config.toml
image_size = 48
horizontal_flip = true
translate = 0.06
loss = "l1"
norm = "batchnorm"
depths = [3, 3, 3]
kernel_size = 3
stem = "single"
init = "torch_default"
lr = 0.0018
beta1 = 0.9
steps = 4800
warmup_steps = 140
weight_decay = 0.4
Rows from block 4 of a small masked image model, named by matrix and row number. Each number is 50 + 12 x the weight over its row's rms, rounded and kept within 0 to 99. All counts start at 0. After the name is the row's rms in percent of the matrix's.
After each channel's rows are labels from the 100 images, of 14976, where the channel reaches its highest value: "colour at peak" is the nearest of a few named colours to the mean colour under the peak; "top examples" is what is common among them. Only what is clearly more common there than usual is listed. The data: telescope images of galaxies (Galaxy Zoo DECaLS). In brackets: how many of the 100.
# r30: branch 2 reduce pointwise conv (model.blocks.4.r3.0.weight, 68x272x1x1), inputs 182-271

r30.31 093:33 49 46 69 48 47 37 60 54 79 51 66 53 50 37 88 20 41 57 57 56 59 25 48 72 49 54 69 53 47 67 53 41 47 56 72 48 63 22 29 38 51 47 35 70 48 31 74 68 66 79 46 77 40 60 69 43 57 70 25 29 36 44 49 53 64 61 70 42 45 67 72 55 45 53 74 49 51 53 49 46 69 60 44 65 45 58 57 65 33
colour at peak: grey (53); pink (46)
top examples: roundness: round (52)

r30.11 089:56 61 35 35 62 42 66 50 63 40 52 33 57 64 57 29 61 61 53 46 44 44 43 33 25 34 46 23 63 49 30 37 53 53 46 36 52 41 77 59 62 61 60 52 34 43 37 42 38 39 32 74 18 63 49 70 52 64 25 39 49 53 47 54 58 53 61 36 43 64 56 42 53 34 36 59 36 59 27 52 48 45 24 38 51 55 36 25 61 54
colour at peak: grey (61); pink (26)
top examples: edge-on disk: yes (27)

r30.52 116:42 18 44 51 14 20 36 40 34 62 38 68 41 38 00 55 50 44 54 62 56 48 40 56 54 45 48 53 25 15 66 42 23 29 34 58 40 32 35 41 66 20 15 19 58 39 46 51 66 47 55 38 62 40 54 38 52 61 48 54 45 44 37 65 45 58 54 67 50 47 59 41 53 50 46 50 72 49 50 44 49 59 55 75 37 63 73 61 61 79
colour at peak: grey (79)
top examples: roundness: round (49)

r30.55 103:64 36 36 55 40 51 22 51 49 57 42 66 51 46 42 75 43 47 43 39 45 46 42 53 53 38 41 51 45 40 63 41 35 50 39 58 44 47 52 42 50 40 48 51 42 48 22 53 44 60 56 56 61 43 50 52 36 50 48 44 58 44 75 49 50 34 28 48 41 59 51 36 32 49 46 45 51 39 37 42 47 55 42 49 39 46 46 47 37 53
colour at peak: grey (75)
top examples: edge-on disk: yes (52)

r30.64 094:51 52 58 51 49 59 50 50 57 51 49 41 51 53 47 51 37 35 59 52 46 51 53 47 48 56 48 50 51 53 52 51 52 47 59 57 48 59 47 44 29 53 52 53 76 68 52 65 67 47 50 52 52 39 66 41 55 50 51 46 61 60 38 62 54 35 34 48 39 43 48 43 47 38 50 42 59 53 62 40 51 54 65 54 50 68 72 73 41 56
colour at peak: brown (35)
top examples: shape: featured or disk (61); edge-on disk: yes (34)

r30.10 092:57 40 36 42 42 45 61 46 52 38 29 29 50 65 35 30 58 55 52 38 45 17 47 42 30 35 42 47 44 37 42 58 41 65 44 30 31 41 47 61 42 51 46 40 41 32 58 45 46 50 27 57 32 59 40 57 50 51 29 47 54 55 61 50 47 51 53 47 37 54 47 38 44 41 39 48 38 49 36 47 46 45 32 48 41 42 35 37 62 43
colour at peak: grey (58); pink (32)
top examples: roundness: cigar-shaped (28)

r30.25 094:49 53 46 56 51 54 55 46 46 47 56 62 57 52 52 56 45 58 48 51 43 70 55 42 47 57 53 56 47 44 46 43 58 51 40 59 50 43 65 51 53 46 48 61 48 65 41 56 32 42 45 54 45 52 45 36 65 60 56 39 62 68 14 53 37 62 64 61 47 34 63 66 60 56 45 56 46 64 60 43 16 49 63 55 70 58 48 54 60 53
colour at peak: brown (55)
top examples: shape: featured or disk (60); edge-on disk: yes (47); roundness: cigar-shaped (33)

r30.66 099:41 56 64 69 52 53 34 67 60 73 68 56 52 46 44 74 24 51 72 60 46 65 17 37 61 24 52 56 55 50 60 47 51 54 49 67 49 64 32 40 33 56 49 38 70 48 27 65 75 69 81 49 68 47 75 66 53 61 62 29 48 43 40 46 49 51 66 61 43 39 66 76 56 45 44 73 26 69 49 57 52 62 50 31 72 49 49 48 54 38
colour at peak: pink (53); grey (40)
top examples: roundness: round (48)

r30.13 091:38 55 32 63 58 42 57 39 27 62 44 62 44 45 53 55 38 52 49 60 35 62 52 54 65 56 65 68 46 56 55 61 53 42 48 67 44 47 60 35 51 39 53 49 50 62 35 74 41 60 45 47 53 47 59 55 53 54 55 47 44 50 19 67 48 58 59 65 56 30 56 47 65 56 52 40 68 45 66 49 22 64 71 72 54 65 65 68 56 70
colour at peak: brown (79)
top examples: shape: featured or disk (63); edge-on disk: yes (51)

r30.23 102:55 54 24 39 57 47 45 51 56 42 54 49 57 58 50 43 59 72 48 46 44 29 46 38 35 24 37 31 54 40 34 47 60 47 42 46 52 46 61 56 63 57 52 60 37 53 32 40 41 39 33 63 29 56 46 65 61 60 21 37 47 47 40 63 45 46 59 58 43 51 62 53 49 37 16 63 61 53 35 47 40 47 21 67 55 50 54 36 74 55
colour at peak: grey (77)
top examples: edge-on disk: yes (27)

r30.65 091:59 46 35 48 46 47 59 44 47 44 43 42 53 56 40 52 62 53 42 41 37 52 56 40 43 69 37 49 47 41 36 50 57 54 38 47 38 38 67 54 47 46 47 67 40 54 48 54 34 56 44 58 40 59 52 50 42 53 45 40 57 68 40 36 37 56 56 53 48 37 58 51 60 47 43 53 38 52 45 42 12 54 58 46 52 43 26 47 74 45
colour at peak: grey (50); brown (49)
top examples: roundness: cigar-shaped (52); edge-on disk: yes (27)

r30.46 098:56 51 62 62 47 54 55 48 29 52 62 55 38 49 42 57 23 64 63 60 35 63 28 42 55 59 50 55 47 60 52 62 36 59 50 53 49 42 25 46 66 46 51 22 63 51 54 59 60 59 42 36 48 50 66 49 39 60 59 39 33 32 29 50 50 48 47 65 54 29 57 43 59 65 54 40 53 58 63 48 39 54 63 53 58 47 58 62 48 63
colour at peak: brown (34)
top examples: edge-on disk: yes (32); roundness: cigar-shaped (25)

r30.38 095:61 57 56 39 61 61 50 47 62 46 50 36 64 59 47 40 57 70 54 55 42 52 45 44 37 41 49 37 52 52 39 54 67 72 47 52 48 45 59 61 49 59 59 53 51 49 51 54 48 33 39 71 34 56 51 52 63 61 33 45 46 48 49 59 52 57 58 67 48 46 69 59 58 37 21 69 67 57 45 44 39 53 40 68 57 49 56 55 78 55
colour at peak: grey (87)
top examples: edge-on disk: yes (53); roundness: cigar-shaped (36)

r30.26 104:79 61 52 63 65 67 46 64 70 60 58 50 66 61 59 54 63 60 40 57 19 52 60 45 59 59 37 40 62 54 57 45 62 71 48 58 57 63 78 75 49 61 64 76 30 58 59 47 28 63 56 81 52 65 51 66 42 55 39 24 44 54 25 19 48 40 57 38 42 41 56 63 50 45 39 65 18 52 40 47 38 34 37 19 61 24 24 37 49 28
colour at peak: grey (74)
top examples: roundness: cigar-shaped (44); edge-on disk: yes (37)

r30.50 096:60 47 50 50 51 49 46 50 49 49 67 43 58 55 39 63 60 59 34 58 38 64 48 46 35 62 45 52 49 17 44 24 61 27 18 35 54 44 61 58 57 54 44 55 18 51 55 27 16 48 53 67 38 53 55 51 45 32 52 26 63 59 32 48 36 49 58 39 33 22 36 61 60 32 30 49 48 36 37 47 23 88 43 47 60 52 45 43 77 10
colour at peak: brown (76)
top examples: shape: featured or disk (61); edge-on disk: no (58); bar: no (37)

r30.60 092:34 49 50 67 51 53 38 66 56 70 54 71 56 51 42 93 28 42 57 60 40 57 24 39 60 55 62 61 53 49 60 52 46 48 54 70 53 65 30 34 44 51 53 36 70 49 31 66 68 70 70 43 69 42 59 70 51 64 74 22 35 43 39 42 44 62 60 74 45 37 71 71 51 52 55 83 46 52 57 46 44 59 61 43 57 47 46 54 53 38
colour at peak: pink (77)
top examples: roundness: round (51)

r30.41 097:54 54 31 38 56 41 56 49 68 31 49 30 56 55 55 27 65 54 52 49 37 38 57 49 41 04 60 40 50 55 38 61 52 67 76 36 44 45 60 69 40 59 51 64 21 42 49 50 31 47 35 73 31 67 46 47 68 66 31 53 53 45 64 50 51 51 58 45 56 68 54 58 51 51 35 65 57 69 37 63 67 43 26 50 60 47 56 35 43 67
colour at peak: grey (85)
top examples: edge-on disk: yes (51); roundness: cigar-shaped (36)

r30.40 110:65 51 45 54 57 40 30 48 65 50 55 55 55 42 45 57 48 71 53 41 40 39 45 39 43 16 55 34 45 51 45 51 46 54 61 37 44 42 49 63 56 56 56 63 49 39 36 55 54 54 49 62 37 60 51 60 52 64 46 35 48 43 48 60 45 43 49 67 42 51 69 44 41 49 37 67 57 41 48 41 34 44 44 47 46 46 62 51 46 61
colour at peak: brown (52); grey (47)
top examples: edge-on disk: yes (52); roundness: cigar-shaped (37)

r30.67 102:68 52 33 65 55 57 44 53 53 53 55 60 60 57 51 57 51 61 40 54 41 64 46 49 60 54 48 61 47 45 54 26 55 60 27 63 46 50 65 66 44 54 55 67 31 41 44 55 27 57 34 67 58 56 46 53 46 46 39 33 64 68 38 33 34 45 57 40 42 34 50 53 52 47 37 58 23 41 40 42 15 59 39 40 55 42 25 39 61 34
colour at peak: brown (64)
top examples: roundness: cigar-shaped (39); edge-on disk: yes (30)