{
  "loss": "l1",
  "kernel_size": 3,
  "beta2": 0.98,
  "max_steps": 4800,
  "epochs": 13.9
}
Rows from block 5, named by matrix and row number. Each number is 200 + 30 x the weight over its row's rms, rounded and kept within 0 to 999. All counts start at 0. After the name is the row's rms in percent of the matrix's.
# b520: branch 3 second 3x3 conv (model.blocks.5.b5.2.0.weight, 68x68x3x3), inputs 60-67, a 3x3 kernel for each
b520.0,100,187,169,148,209,198,213,211,195,235,214,178,156,246,212,217,208,206,251,156,252,213,200,233,183,205,235,240,191,227,252,220,240,224,166,177,126,181,213,178,170,208,167,191,243,215,200,186,188,196,185,208,230,222,229,208,186,210,180,173,210,201,207,216,164,220,210,180,205,183,183,190,144
b520.1,098,210,152,145,219,191,195,174,200,228,176,143,131,232,201,200,194,223,256,116,173,170,193,194,195,193,196,241,184,242,220,143,211,227,151,153,139,199,229,230,196,183,159,243,225,200,197,195,183,233,197,203,203,191,212,203,189,219,191,191,233,198,201,237,150,207,206,122,177,173,160,163,148
b520.2,083,241,236,201,227,209,201,196,219,213,179,143,179,244,211,207,230,211,196,160,180,188,187,199,173,177,220,189,195,192,198,205,212,227,194,225,232,147,244,243,116,210,197,140,167,177,181,212,239,190,190,211,206,202,195,197,145,207,154,116,204,211,185,217,180,210,196,160,195,225,153,179,216
b520.3,097,217,193,140,205,210,214,118,172,228,185,157,155,159,169,218,190,205,226,145,185,148,203,251,234,201,225,203,167,167,195,162,195,216,166,234,235,171,225,232,118,208,216,127,206,205,198,216,185,217,205,204,157,181,198,223,220,228,212,218,215,218,222,224,182,187,222,165,213,249,168,243,259
b520.4,092,249,243,227,215,229,160,205,205,203,176,178,186,199,176,132,220,232,211,207,218,244,151,183,187,194,247,244,170,129,144,173,178,210,229,232,256,171,225,227,204,236,229,168,167,174,223,225,240,203,218,191,183,202,182,172,152,208,158,136,193,194,166,209,165,149,148,187,185,189,218,188,169
b520.5,104,234,223,242,221,170,183,180,170,165,231,250,253,142,135,125,176,158,164,223,259,252,234,254,236,187,221,191,156,184,159,155,198,161,240,229,219,188,206,213,181,204,215,162,194,169,221,189,239,182,170,211,169,171,174,177,167,227,161,157,201,168,149,186,169,182,140,189,221,180,202,211,211
b520.6,109,176,186,223,206,166,170,242,228,171,127,185,235,146,160,186,214,208,153,204,196,177,199,221,200,219,229,188,166,193,214,191,225,243,196,189,223,174,187,217,200,186,194,222,162,154,167,152,183,189,165,137,240,191,149,252,248,235,239,235,216,221,237,224,123,212,243,170,206,248,158,180,219
b520.7,097,199,197,221,192,186,183,234,228,245,168,169,194,200,201,195,253,221,207,181,216,194,127,151,161,184,232,223,175,174,168,203,243,230,180,223,217,168,228,240,146,208,203,145,174,145,168,186,237,175,185,170,227,205,204,174,144,206,171,135,184,199,179,214,162,187,157,153,199,206,128,147,150
b520.8,098,189,152,142,185,154,166,158,112,189,147,132,165,215,216,214,199,199,196,154,195,201,187,258,234,199,227,191,154,209,215,173,209,228,188,224,237,192,236,240,173,229,233,173,230,221,184,196,182,165,193,212,155,144,194,186,164,213,98,110,191,187,192,221,186,224,241,198,206,255,225,227,260
b520.9,120,174,161,202,125,132,191,143,171,198,199,212,163,176,196,175,206,216,205,223,216,224,228,201,216,221,175,212,158,191,151,169,201,164,171,194,177,195,188,203,210,217,234,189,171,204,218,208,211,135,205,229,80,190,211,192,187,201,192,187,198,197,176,177,214,208,176,188,211,175,200,216,190
b520.10,105,162,243,160,161,234,157,145,225,180,172,83,86,234,200,176,182,187,159,156,157,160,228,223,212,178,214,196,211,183,159,229,209,165,214,160,154,199,226,169,200,241,213,157,203,162,181,253,204,183,223,157,138,219,162,215,183,201,201,188,205,221,210,213,234,199,162,233,179,184,220,150,192
b520.11,105,175,175,168,181,163,178,208,224,227,101,109,127,170,152,183,222,216,230,189,209,181,188,229,240,192,215,202,206,195,160,218,228,212,163,186,173,162,212,191,196,214,157,196,220,207,182,180,180,218,185,151,213,218,229,220,223,201,202,196,200,182,180,193,184,233,215,197,237,235,133,160,200
b520.12,096,221,166,230,204,198,215,197,191,236,173,187,162,187,224,213,215,250,207,199,156,175,182,168,189,197,198,192,186,202,199,185,231,266,193,245,223,200,205,248,219,228,234,212,167,204,209,205,233,209,210,222,184,183,218,152,175,213,147,151,202,198,208,215,240,219,257,217,217,241,221,223,188
b520.13,100,203,238,207,227,266,215,207,216,160,181,176,213,234,213,241,186,171,176,127,177,146,211,249,232,178,234,189,153,197,179,195,225,194,135,193,190,183,237,195,195,255,202,142,214,157,221,229,180,204,243,191,155,210,145,197,198,192,198,212,207,175,173,174,143,179,172,152,193,216,188,194,207
b520.14,101,205,202,243,242,222,242,232,226,232,166,185,204,214,209,233,216,194,194,208,187,181,213,202,190,181,185,183,182,180,197,213,223,217,174,220,228,179,236,218,148,242,226,127,183,174,184,218,252,173,195,199,197,180,188,217,217,250,214,199,227,230,231,250,190,210,213,179,205,225,156,198,217
b520.15,095,201,217,220,184,225,222,166,224,233,195,167,150,193,224,234,189,209,226,126,153,194,199,229,221,167,192,161,180,193,172,209,225,182,208,206,141,233,221,145,228,232,180,231,245,216,224,211,225,200,201,212,226,242,249,205,197,189,175,177,189,175,185,188,230,191,178,258,215,187,254,213,196
b520.16,086,207,171,214,220,197,212,232,192,193,175,155,210,243,202,194,230,222,192,167,176,173,173,200,184,203,188,146,169,214,218,188,227,247,195,212,253,151,200,231,105,195,211,161,159,181,193,190,226,164,178,212,214,169,175,164,148,202,120,103,162,186,194,208,179,205,219,165,181,226,193,182,229
b520.17,092,204,200,214,213,197,194,214,199,180,179,185,179,158,167,167,213,201,164,166,201,237,191,193,196,200,204,177,182,155,145,222,204,197,257,231,222,192,237,253,151,221,235,117,178,198,189,206,247,187,192,200,154,162,186,178,173,231,116,135,204,163,150,191,200,202,167,206,220,205,211,210,220
b520.18,107,224,203,218,208,195,200,200,194,215,194,180,176,246,234,190,214,218,189,82,163,198,206,231,212,151,164,165,161,168,160,220,210,183,205,198,152,234,213,164,215,215,199,171,174,173,240,231,232,193,188,190,207,197,228,206,216,202,191,228,216,211,203,210,175,176,160,221,200,185,220,193,162
b520.19,100,242,206,228,210,194,204,208,218,218,242,213,236,209,200,234,206,209,242,187,225,192,147,175,158,194,184,200,133,190,204,179,214,181,183,189,153,169,214,176,217,246,239,223,213,194,260,218,236,226,180,186,239,207,227,212,201,215,189,188,218,210,207,224,133,146,148,179,178,139,191,197,189
b520.20,098,168,169,246,232,189,248,231,193,237,170,244,210,208,216,236,211,219,221,180,179,201,234,237,226,225,236,215,178,223,174,188,249,184,175,234,221,176,214,244,172,190,248,156,164,198,152,202,254,164,170,226,181,170,204,241,235,228,221,219,216,235,247,253,184,227,181,195,240,206,210,227,244
b520.21,089,208,224,208,233,258,220,212,224,225,203,128,174,237,181,203,202,197,205,168,197,200,211,227,204,174,214,193,182,156,200,201,188,209,194,223,241,183,235,216,145,253,213,137,194,181,224,253,213,173,244,203,183,197,187,234,225,244,212,209,231,250,237,255,209,182,213,185,176,238,190,210,244
b520.22,101,222,198,163,228,208,192,222,203,211,155,147,115,244,240,193,190,208,174,112,150,167,221,249,229,208,216,169,150,170,163,195,209,194,202,171,169,227,166,144,223,188,153,193,196,166,275,207,194,229,186,179,244,215,221,211,198,202,194,191,202,204,188,207,167,151,140,210,166,162,221,155,176
b520.23,100,203,202,186,178,150,172,216,213,234,227,197,185,174,180,202,228,250,221,195,240,196,160,214,179,172,211,184,216,221,221,204,231,252,205,207,188,182,207,229,202,220,194,142,141,169,158,176,187,155,142,142,216,191,221,145,157,203,185,180,207,230,213,233,208,231,242,198,218,214,174,168,161
b520.24,100,196,209,247,195,189,228,152,170,222,239,238,236,178,172,224,168,162,216,191,256,228,146,205,184,150,177,181,191,207,179,212,216,184,215,212,165,215,220,204,233,218,203,212,241,223,229,194,239,210,202,199,215,205,231,210,195,186,192,191,191,180,191,215,215,220,203,250,225,209,247,229,224
b520.25,103,216,231,225,244,211,190,222,191,174,268,240,244,203,181,170,194,163,177,210,262,229,200,186,189,157,174,163,250,234,227,203,198,198,226,232,215,143,171,188,186,229,236,195,210,225,212,197,220,204,201,221,219,192,207,185,179,215,177,182,224,192,189,200,191,183,184,174,175,176,178,208,215
b520.26,103,224,218,223,176,204,242,166,177,239,226,197,189,207,238,232,182,196,229,118,167,204,163,214,207,138,145,174,163,164,160,208,205,186,214,236,168,228,229,180,189,257,210,178,205,218,232,254,212,173,197,195,168,171,234,227,217,173,185,186,163,181,195,198,185,165,164,223,205,180,225,241,211
b520.27,100,257,230,198,234,212,198,202,211,185,250,215,216,231,199,190,181,202,191,141,201,186,214,237,209,243,251,212,227,185,142,174,171,164,149,148,163,170,171,183,177,186,202,151,183,219,259,238,214,210,212,193,189,174,206,199,200,220,202,193,215,222,203,190,187,177,183,167,174,200,172,173,202
b520.28,103,209,174,148,222,212,177,236,236,212,204,178,148,244,221,186,184,217,194,185,196,202,234,229,212,214,202,202,167,203,215,194,196,217,199,169,180,203,179,149,223,208,167,221,224,157,230,201,180,216,189,142,230,213,189,225,173,162,199,165,178,198,203,217,150,164,164,205,177,163,227,211,186
b520.29,100,234,207,182,193,209,162,154,172,206,186,188,173,164,169,162,194,229,235,226,235,212,190,241,222,185,243,252,142,145,185,160,162,220,195,212,246,204,212,215,209,257,239,202,214,211,250,224,190,208,202,180,160,164,201,148,137,184,147,159,189,179,184,218,198,169,207,201,199,237,226,233,227
b520.30,104,170,220,219,151,172,149,186,221,198,157,174,165,140,143,119,216,201,172,176,193,176,229,248,217,184,246,224,130,168,143,155,183,206,216,215,223,170,227,222,180,224,222,147,188,192,163,186,208,181,179,157,158,180,162,219,218,214,207,203,206,209,209,213,128,188,193,156,215,233,201,217,238
b520.31,103,200,198,205,178,182,204,201,192,161,125,173,177,154,194,216,187,191,146,141,175,148,245,264,251,185,210,180,156,190,148,177,218,183,177,199,199,153,203,185,158,220,188,176,185,177,136,163,207,165,180,213,200,179,173,234,216,190,241,223,197,213,216,211,173,229,151,176,253,180,168,223,172
b520.32,108,147,163,222,152,145,200,197,159,213,146,226,202,167,219,174,229,216,191,242,230,203,238,223,207,214,193,196,233,227,190,238,244,175,199,216,156,173,170,182,209,184,187,220,200,208,216,142,201,173,185,220,177,186,243,176,168,166,173,183,181,198,184,167,253,245,189,209,219,171,183,213,172
b520.33,099,168,231,233,189,201,261,189,204,225,183,200,213,174,180,191,133,169,150,170,182,178,209,224,200,206,223,216,130,163,181,175,177,179,185,208,203,158,208,213,158,213,226,134,175,205,161,167,214,176,175,200,177,175,184,251,238,251,246,239,247,257,253,245,113,187,215,133,211,232,139,210,225
b520.34,089,250,220,206,262,194,189,237,180,225,228,193,220,189,208,197,217,245,225,210,165,188,191,192,213,187,206,234,223,153,200,160,185,231,173,220,240,163,175,184,150,196,234,120,172,231,216,194,229,219,195,225,232,168,199,202,182,192,171,99,156,200,155,188,203,174,214,181,177,222,179,215,216
b520.35,103,228,210,226,212,212,228,204,198,223,232,204,235,222,223,262,166,152,219,177,222,194,153,179,196,223,216,238,154,185,217,182,196,152,191,182,151,170,211,198,199,215,215,238,259,229,246,250,286,231,182,205,228,200,243,216,204,222,177,180,209,185,193,222,152,159,158,172,185,140,190,204,209
b520.36,100,218,153,175,175,100,140,180,133,122,183,148,178,180,149,170,198,149,170,187,204,217,204,213,218,210,218,205,192,158,183,206,206,182,188,178,183,183,180,141,210,196,126,230,247,190,205,198,166,221,225,193,166,175,215,209,193,154,203,168,135,196,175,155,235,229,174,243,197,166,221,189,174
b520.37,105,225,203,163,227,210,184,180,182,142,214,201,189,195,175,173,152,134,155,160,168,136,211,235,215,182,213,158,207,152,167,175,158,194,139,174,219,179,199,215,172,194,226,145,181,211,228,199,151,211,193,182,189,185,182,234,237,231,235,239,233,237,233,225,116,150,181,118,189,229,143,222,244
b520.38,095,203,194,188,180,180,185,199,205,236,174,163,161,187,190,216,226,238,229,172,197,150,157,200,209,182,233,215,179,172,197,193,216,242,221,229,191,194,233,246,208,218,197,212,168,194,217,205,210,175,193,201,156,189,233,151,161,206,155,166,213,198,219,223,211,210,236,210,225,245,213,198,184
b520.39,097,214,232,261,225,206,206,230,204,177,227,199,182,243,202,176,209,181,181,159,205,185,220,227,212,236,243,247,230,242,182,238,211,176,190,170,148,186,177,150,169,197,193,109,174,180,198,218,260,178,189,199,218,171,160,194,182,198,193,175,201,222,196,190,243,201,161,191,178,182,152,179,172
b520.40,099,279,245,284,263,209,248,258,244,287,259,229,251,204,180,217,174,206,234,187,207,155,196,171,185,168,152,145,235,204,162,192,194,168,170,182,184,193,204,199,211,193,171,221,200,142,240,237,251,252,209,212,318,281,267,207,219,202,217,233,200,199,220,195,224,212,201,208,225,233,196,219,231
b520.41,091,165,202,239,198,222,200,225,205,183,201,211,201,208,197,205,206,199,185,200,198,165,225,212,197,162,222,257,193,251,193,240,228,203,207,174,152,197,200,169,214,223,214,171,174,182,171,181,235,199,174,206,219,166,188,181,187,219,163,157,182,186,185,194,265,227,217,236,194,193,195,167,171
b520.42,097,181,233,156,199,196,184,158,194,216,217,208,155,233,224,231,119,165,197,162,152,149,216,227,222,181,206,176,219,198,171,189,188,202,156,158,199,165,216,243,184,214,233,160,170,201,189,214,185,187,190,162,173,168,182,223,226,247,234,227,238,245,240,240,123,140,197,118,187,241,141,191,239
b520.43,114,164,126,169,200,138,170,186,155,187,143,178,211,228,178,173,229,221,172,204,233,212,210,266,205,213,234,210,222,219,214,217,243,215,185,232,182,195,207,201,198,225,199,226,215,186,186,152,137,182,187,196,187,177,178,202,185,182,176,167,174,189,182,189,143,206,223,195,219,212,181,208,165
b520.44,102,244,209,157,234,183,168,239,182,156,201,169,131,208,206,170,210,226,242,207,165,160,241,222,221,209,206,203,196,182,157,209,181,214,148,170,225,217,167,152,223,181,184,205,161,156,221,212,210,204,174,174,224,200,158,212,185,176,186,165,144,222,193,169,223,184,202,208,184,201,190,189,205
b520.45,099,192,156,238,216,188,230,247,198,198,179,171,223,212,213,227,222,183,178,139,160,153,187,227,193,159,191,208,195,247,250,253,240,191,195,185,134,193,214,149,196,216,187,128,190,185,181,186,215,173,176,200,214,213,197,190,198,222,188,192,222,218,209,212,225,240,234,199,181,165,154,166,152
b520.46,106,226,185,189,200,148,154,143,183,191,183,169,161,150,129,125,174,208,232,242,236,235,192,185,181,173,176,212,178,137,158,155,147,192,181,197,232,231,195,193,240,221,221,230,201,191,230,218,231,224,201,220,203,156,166,174,159,172,178,172,166,178,198,185,229,169,172,228,173,203,221,209,218
b520.47,100,192,166,182,211,185,175,239,225,231,216,192,193,226,178,162,227,222,201,160,203,203,185,193,156,235,219,166,181,235,220,194,218,234,143,178,205,154,191,191,211,210,190,219,254,169,214,180,172,201,166,192,261,248,227,225,204,199,215,204,221,196,201,226,125,172,198,157,161,161,186,160,141
b520.48,099,149,121,147,137,173,190,226,210,208,142,136,137,114,124,173,230,203,222,239,250,220,188,188,181,235,211,198,217,173,139,242,219,142,193,188,181,234,202,156,203,197,174,180,237,237,222,189,184,202,198,190,200,206,215,190,196,190,185,180,167,206,187,180,228,228,193,240,213,163,159,135,160
b520.49,102,235,208,181,239,176,180,249,185,176,206,187,164,190,212,201,204,259,242,214,166,158,212,171,195,222,172,166,209,176,147,218,149,198,163,125,209,225,186,181,210,196,209,204,174,209,214,185,219,215,191,192,221,189,183,213,206,194,214,171,148,234,191,160,253,175,220,237,196,222,202,180,251
b520.50,102,247,228,206,227,171,165,227,212,213,207,198,196,191,192,206,254,257,244,138,183,172,221,223,236,208,236,222,160,179,126,166,210,206,120,177,195,166,221,202,189,232,223,157,208,206,226,205,221,193,203,212,226,196,200,193,189,230,174,158,208,188,172,201,141,157,149,148,197,210,139,209,217
b520.51,087,215,200,230,214,173,213,214,183,193,178,189,177,199,180,187,231,204,166,169,209,231,177,195,177,202,190,151,179,162,162,194,237,189,213,242,245,173,233,236,139,210,243,126,152,203,187,220,253,167,179,228,180,148,186,183,172,217,109,127,208,192,172,199,202,198,141,187,224,180,197,211,225
b520.52,099,177,185,221,212,214,204,227,215,235,196,185,207,200,217,246,168,202,213,202,162,160,191,190,215,169,181,187,237,268,208,243,205,224,226,211,185,204,201,218,225,215,202,241,200,167,198,168,195,208,188,194,211,210,227,217,212,221,207,215,223,213,205,195,265,234,240,253,227,260,272,247,229
b520.53,102,183,193,197,183,177,199,219,214,223,170,163,167,174,154,146,245,228,176,231,257,207,149,190,170,243,227,167,200,194,186,215,230,225,196,206,209,132,191,186,167,228,165,173,170,135,155,176,181,160,194,195,208,185,198,158,123,146,167,152,160,173,174,188,185,228,217,190,196,191,145,158,129
b520.54,102,114,147,206,113,170,213,135,215,220,164,210,162,215,218,191,200,185,186,202,207,233,208,206,236,189,173,183,167,178,180,191,200,173,187,174,150,185,193,191,230,211,208,225,208,210,176,190,221,177,187,232,162,189,232,198,193,178,192,191,188,192,184,186,211,193,203,220,204,191,214,178,180
b520.55,106,230,202,212,206,178,201,240,205,201,172,175,171,207,202,184,233,231,207,182,195,220,185,166,208,186,149,189,149,187,153,185,208,181,156,192,152,222,201,196,216,217,220,124,165,155,217,225,236,207,209,228,214,213,230,170,160,160,115,120,159,121,138,156,160,173,163,185,180,155,177,192,133
b520.56,101,198,147,142,165,139,182,181,183,174,152,149,107,207,215,199,194,196,194,173,186,209,217,232,263,190,225,218,129,185,174,176,198,218,204,190,219,211,226,180,220,215,183,237,227,169,220,178,198,199,172,182,198,212,218,190,165,181,182,166,165,174,173,174,178,191,178,229,217,194,211,199,178
b520.57,103,212,174,201,228,173,216,254,179,175,154,183,197,210,194,167,238,233,166,183,208,206,157,182,238,233,188,179,178,245,216,173,227,226,163,182,237,189,184,228,231,206,230,233,192,202,238,149,216,207,167,204,225,161,212,179,163,194,168,169,189,196,203,190,181,233,227,158,208,223,165,182,214
b520.58,092,255,221,131,214,203,193,123,186,233,216,158,159,186,186,218,179,178,221,126,179,158,214,250,190,164,211,181,185,145,195,175,182,210,178,220,210,174,239,234,134,214,211,120,201,203,211,238,197,215,222,231,153,187,229,237,218,219,239,224,219,228,216,194,168,196,225,159,210,246,183,230,223
b520.59,100,232,145,203,211,142,177,210,144,188,180,189,235,221,202,180,218,215,166,205,235,222,198,226,217,231,230,214,153,218,226,153,231,219,142,215,195,149,179,191,180,164,194,249,209,202,239,160,169,213,184,163,193,153,189,143,138,160,166,155,150,192,201,209,196,201,241,212,189,213,215,191,183
b520.60,104,256,219,148,214,191,163,152,189,157,208,205,202,189,164,141,194,189,196,189,163,182,203,236,223,200,229,199,167,131,159,125,158,198,120,192,219,138,193,190,178,197,226,140,179,231,243,220,185,218,179,200,158,178,212,230,216,210,228,206,207,217,212,209,108,131,179,131,192,235,123,208,252
b520.61,092,233,203,182,207,182,198,190,195,227,223,195,149,200,202,223,206,223,225,158,225,233,154,182,155,190,245,218,129,180,196,170,233,226,184,197,162,192,162,179,226,207,180,224,221,229,261,216,211,227,187,194,237,226,261,195,181,203,166,169,210,184,197,228,126,163,143,176,191,181,215,208,169
b520.62,097,161,101,113,154,155,161,166,204,195,167,100,90,215,156,127,202,218,205,190,235,247,204,243,244,182,184,215,207,233,182,181,222,175,180,134,165,186,195,191,219,211,196,217,215,216,181,199,182,208,189,172,145,193,204,189,190,173,198,187,185,194,187,179,225,244,239,226,222,221,203,197,209
b520.63,100,145,245,270,215,230,222,204,216,131,179,233,238,184,163,198,200,190,167,184,189,216,220,235,213,204,208,181,158,183,166,186,187,201,216,217,232,172,205,213,152,225,237,138,178,174,160,196,232,170,194,191,161,155,96,235,233,236,225,226,241,241,243,248,125,208,198,141,209,225,156,208,242
b520.64,104,223,206,138,222,213,142,230,204,157,164,149,177,204,208,213,167,214,205,148,166,173,216,195,203,204,184,126,186,173,210,229,188,235,220,163,205,227,198,215,240,205,195,238,205,196,233,205,231,214,187,179,221,210,167,206,202,222,173,183,197,206,223,210,243,213,240,255,220,246,234,214,253
b520.65,096,241,154,138,237,155,183,249,186,158,189,174,186,221,212,182,241,250,215,206,183,182,196,188,198,219,203,168,156,192,226,184,183,273,139,148,250,168,175,219,187,146,185,218,158,142,214,187,202,207,141,163,210,178,147,193,167,158,187,135,122,211,190,177,139,171,249,153,160,224,174,170,229
b520.66,107,178,236,261,195,221,236,193,211,158,223,272,278,186,185,186,163,160,148,185,192,208,192,202,219,172,218,235,120,178,172,158,207,213,203,223,232,143,208,207,166,211,210,175,184,186,141,191,232,190,189,197,209,196,153,246,225,230,244,226,236,245,244,250,115,173,185,111,194,237,157,191,232
b520.67,099,231,169,150,238,189,201,218,146,193,178,172,199,205,206,203,220,229,208,163,191,173,186,239,213,225,255,226,150,193,229,174,222,241,166,216,244,180,190,230,146,166,245,144,139,215,227,196,193,208,176,198,194,162,193,196,202,200,174,176,172,204,199,193,134,198,260,186,200,258,179,202,250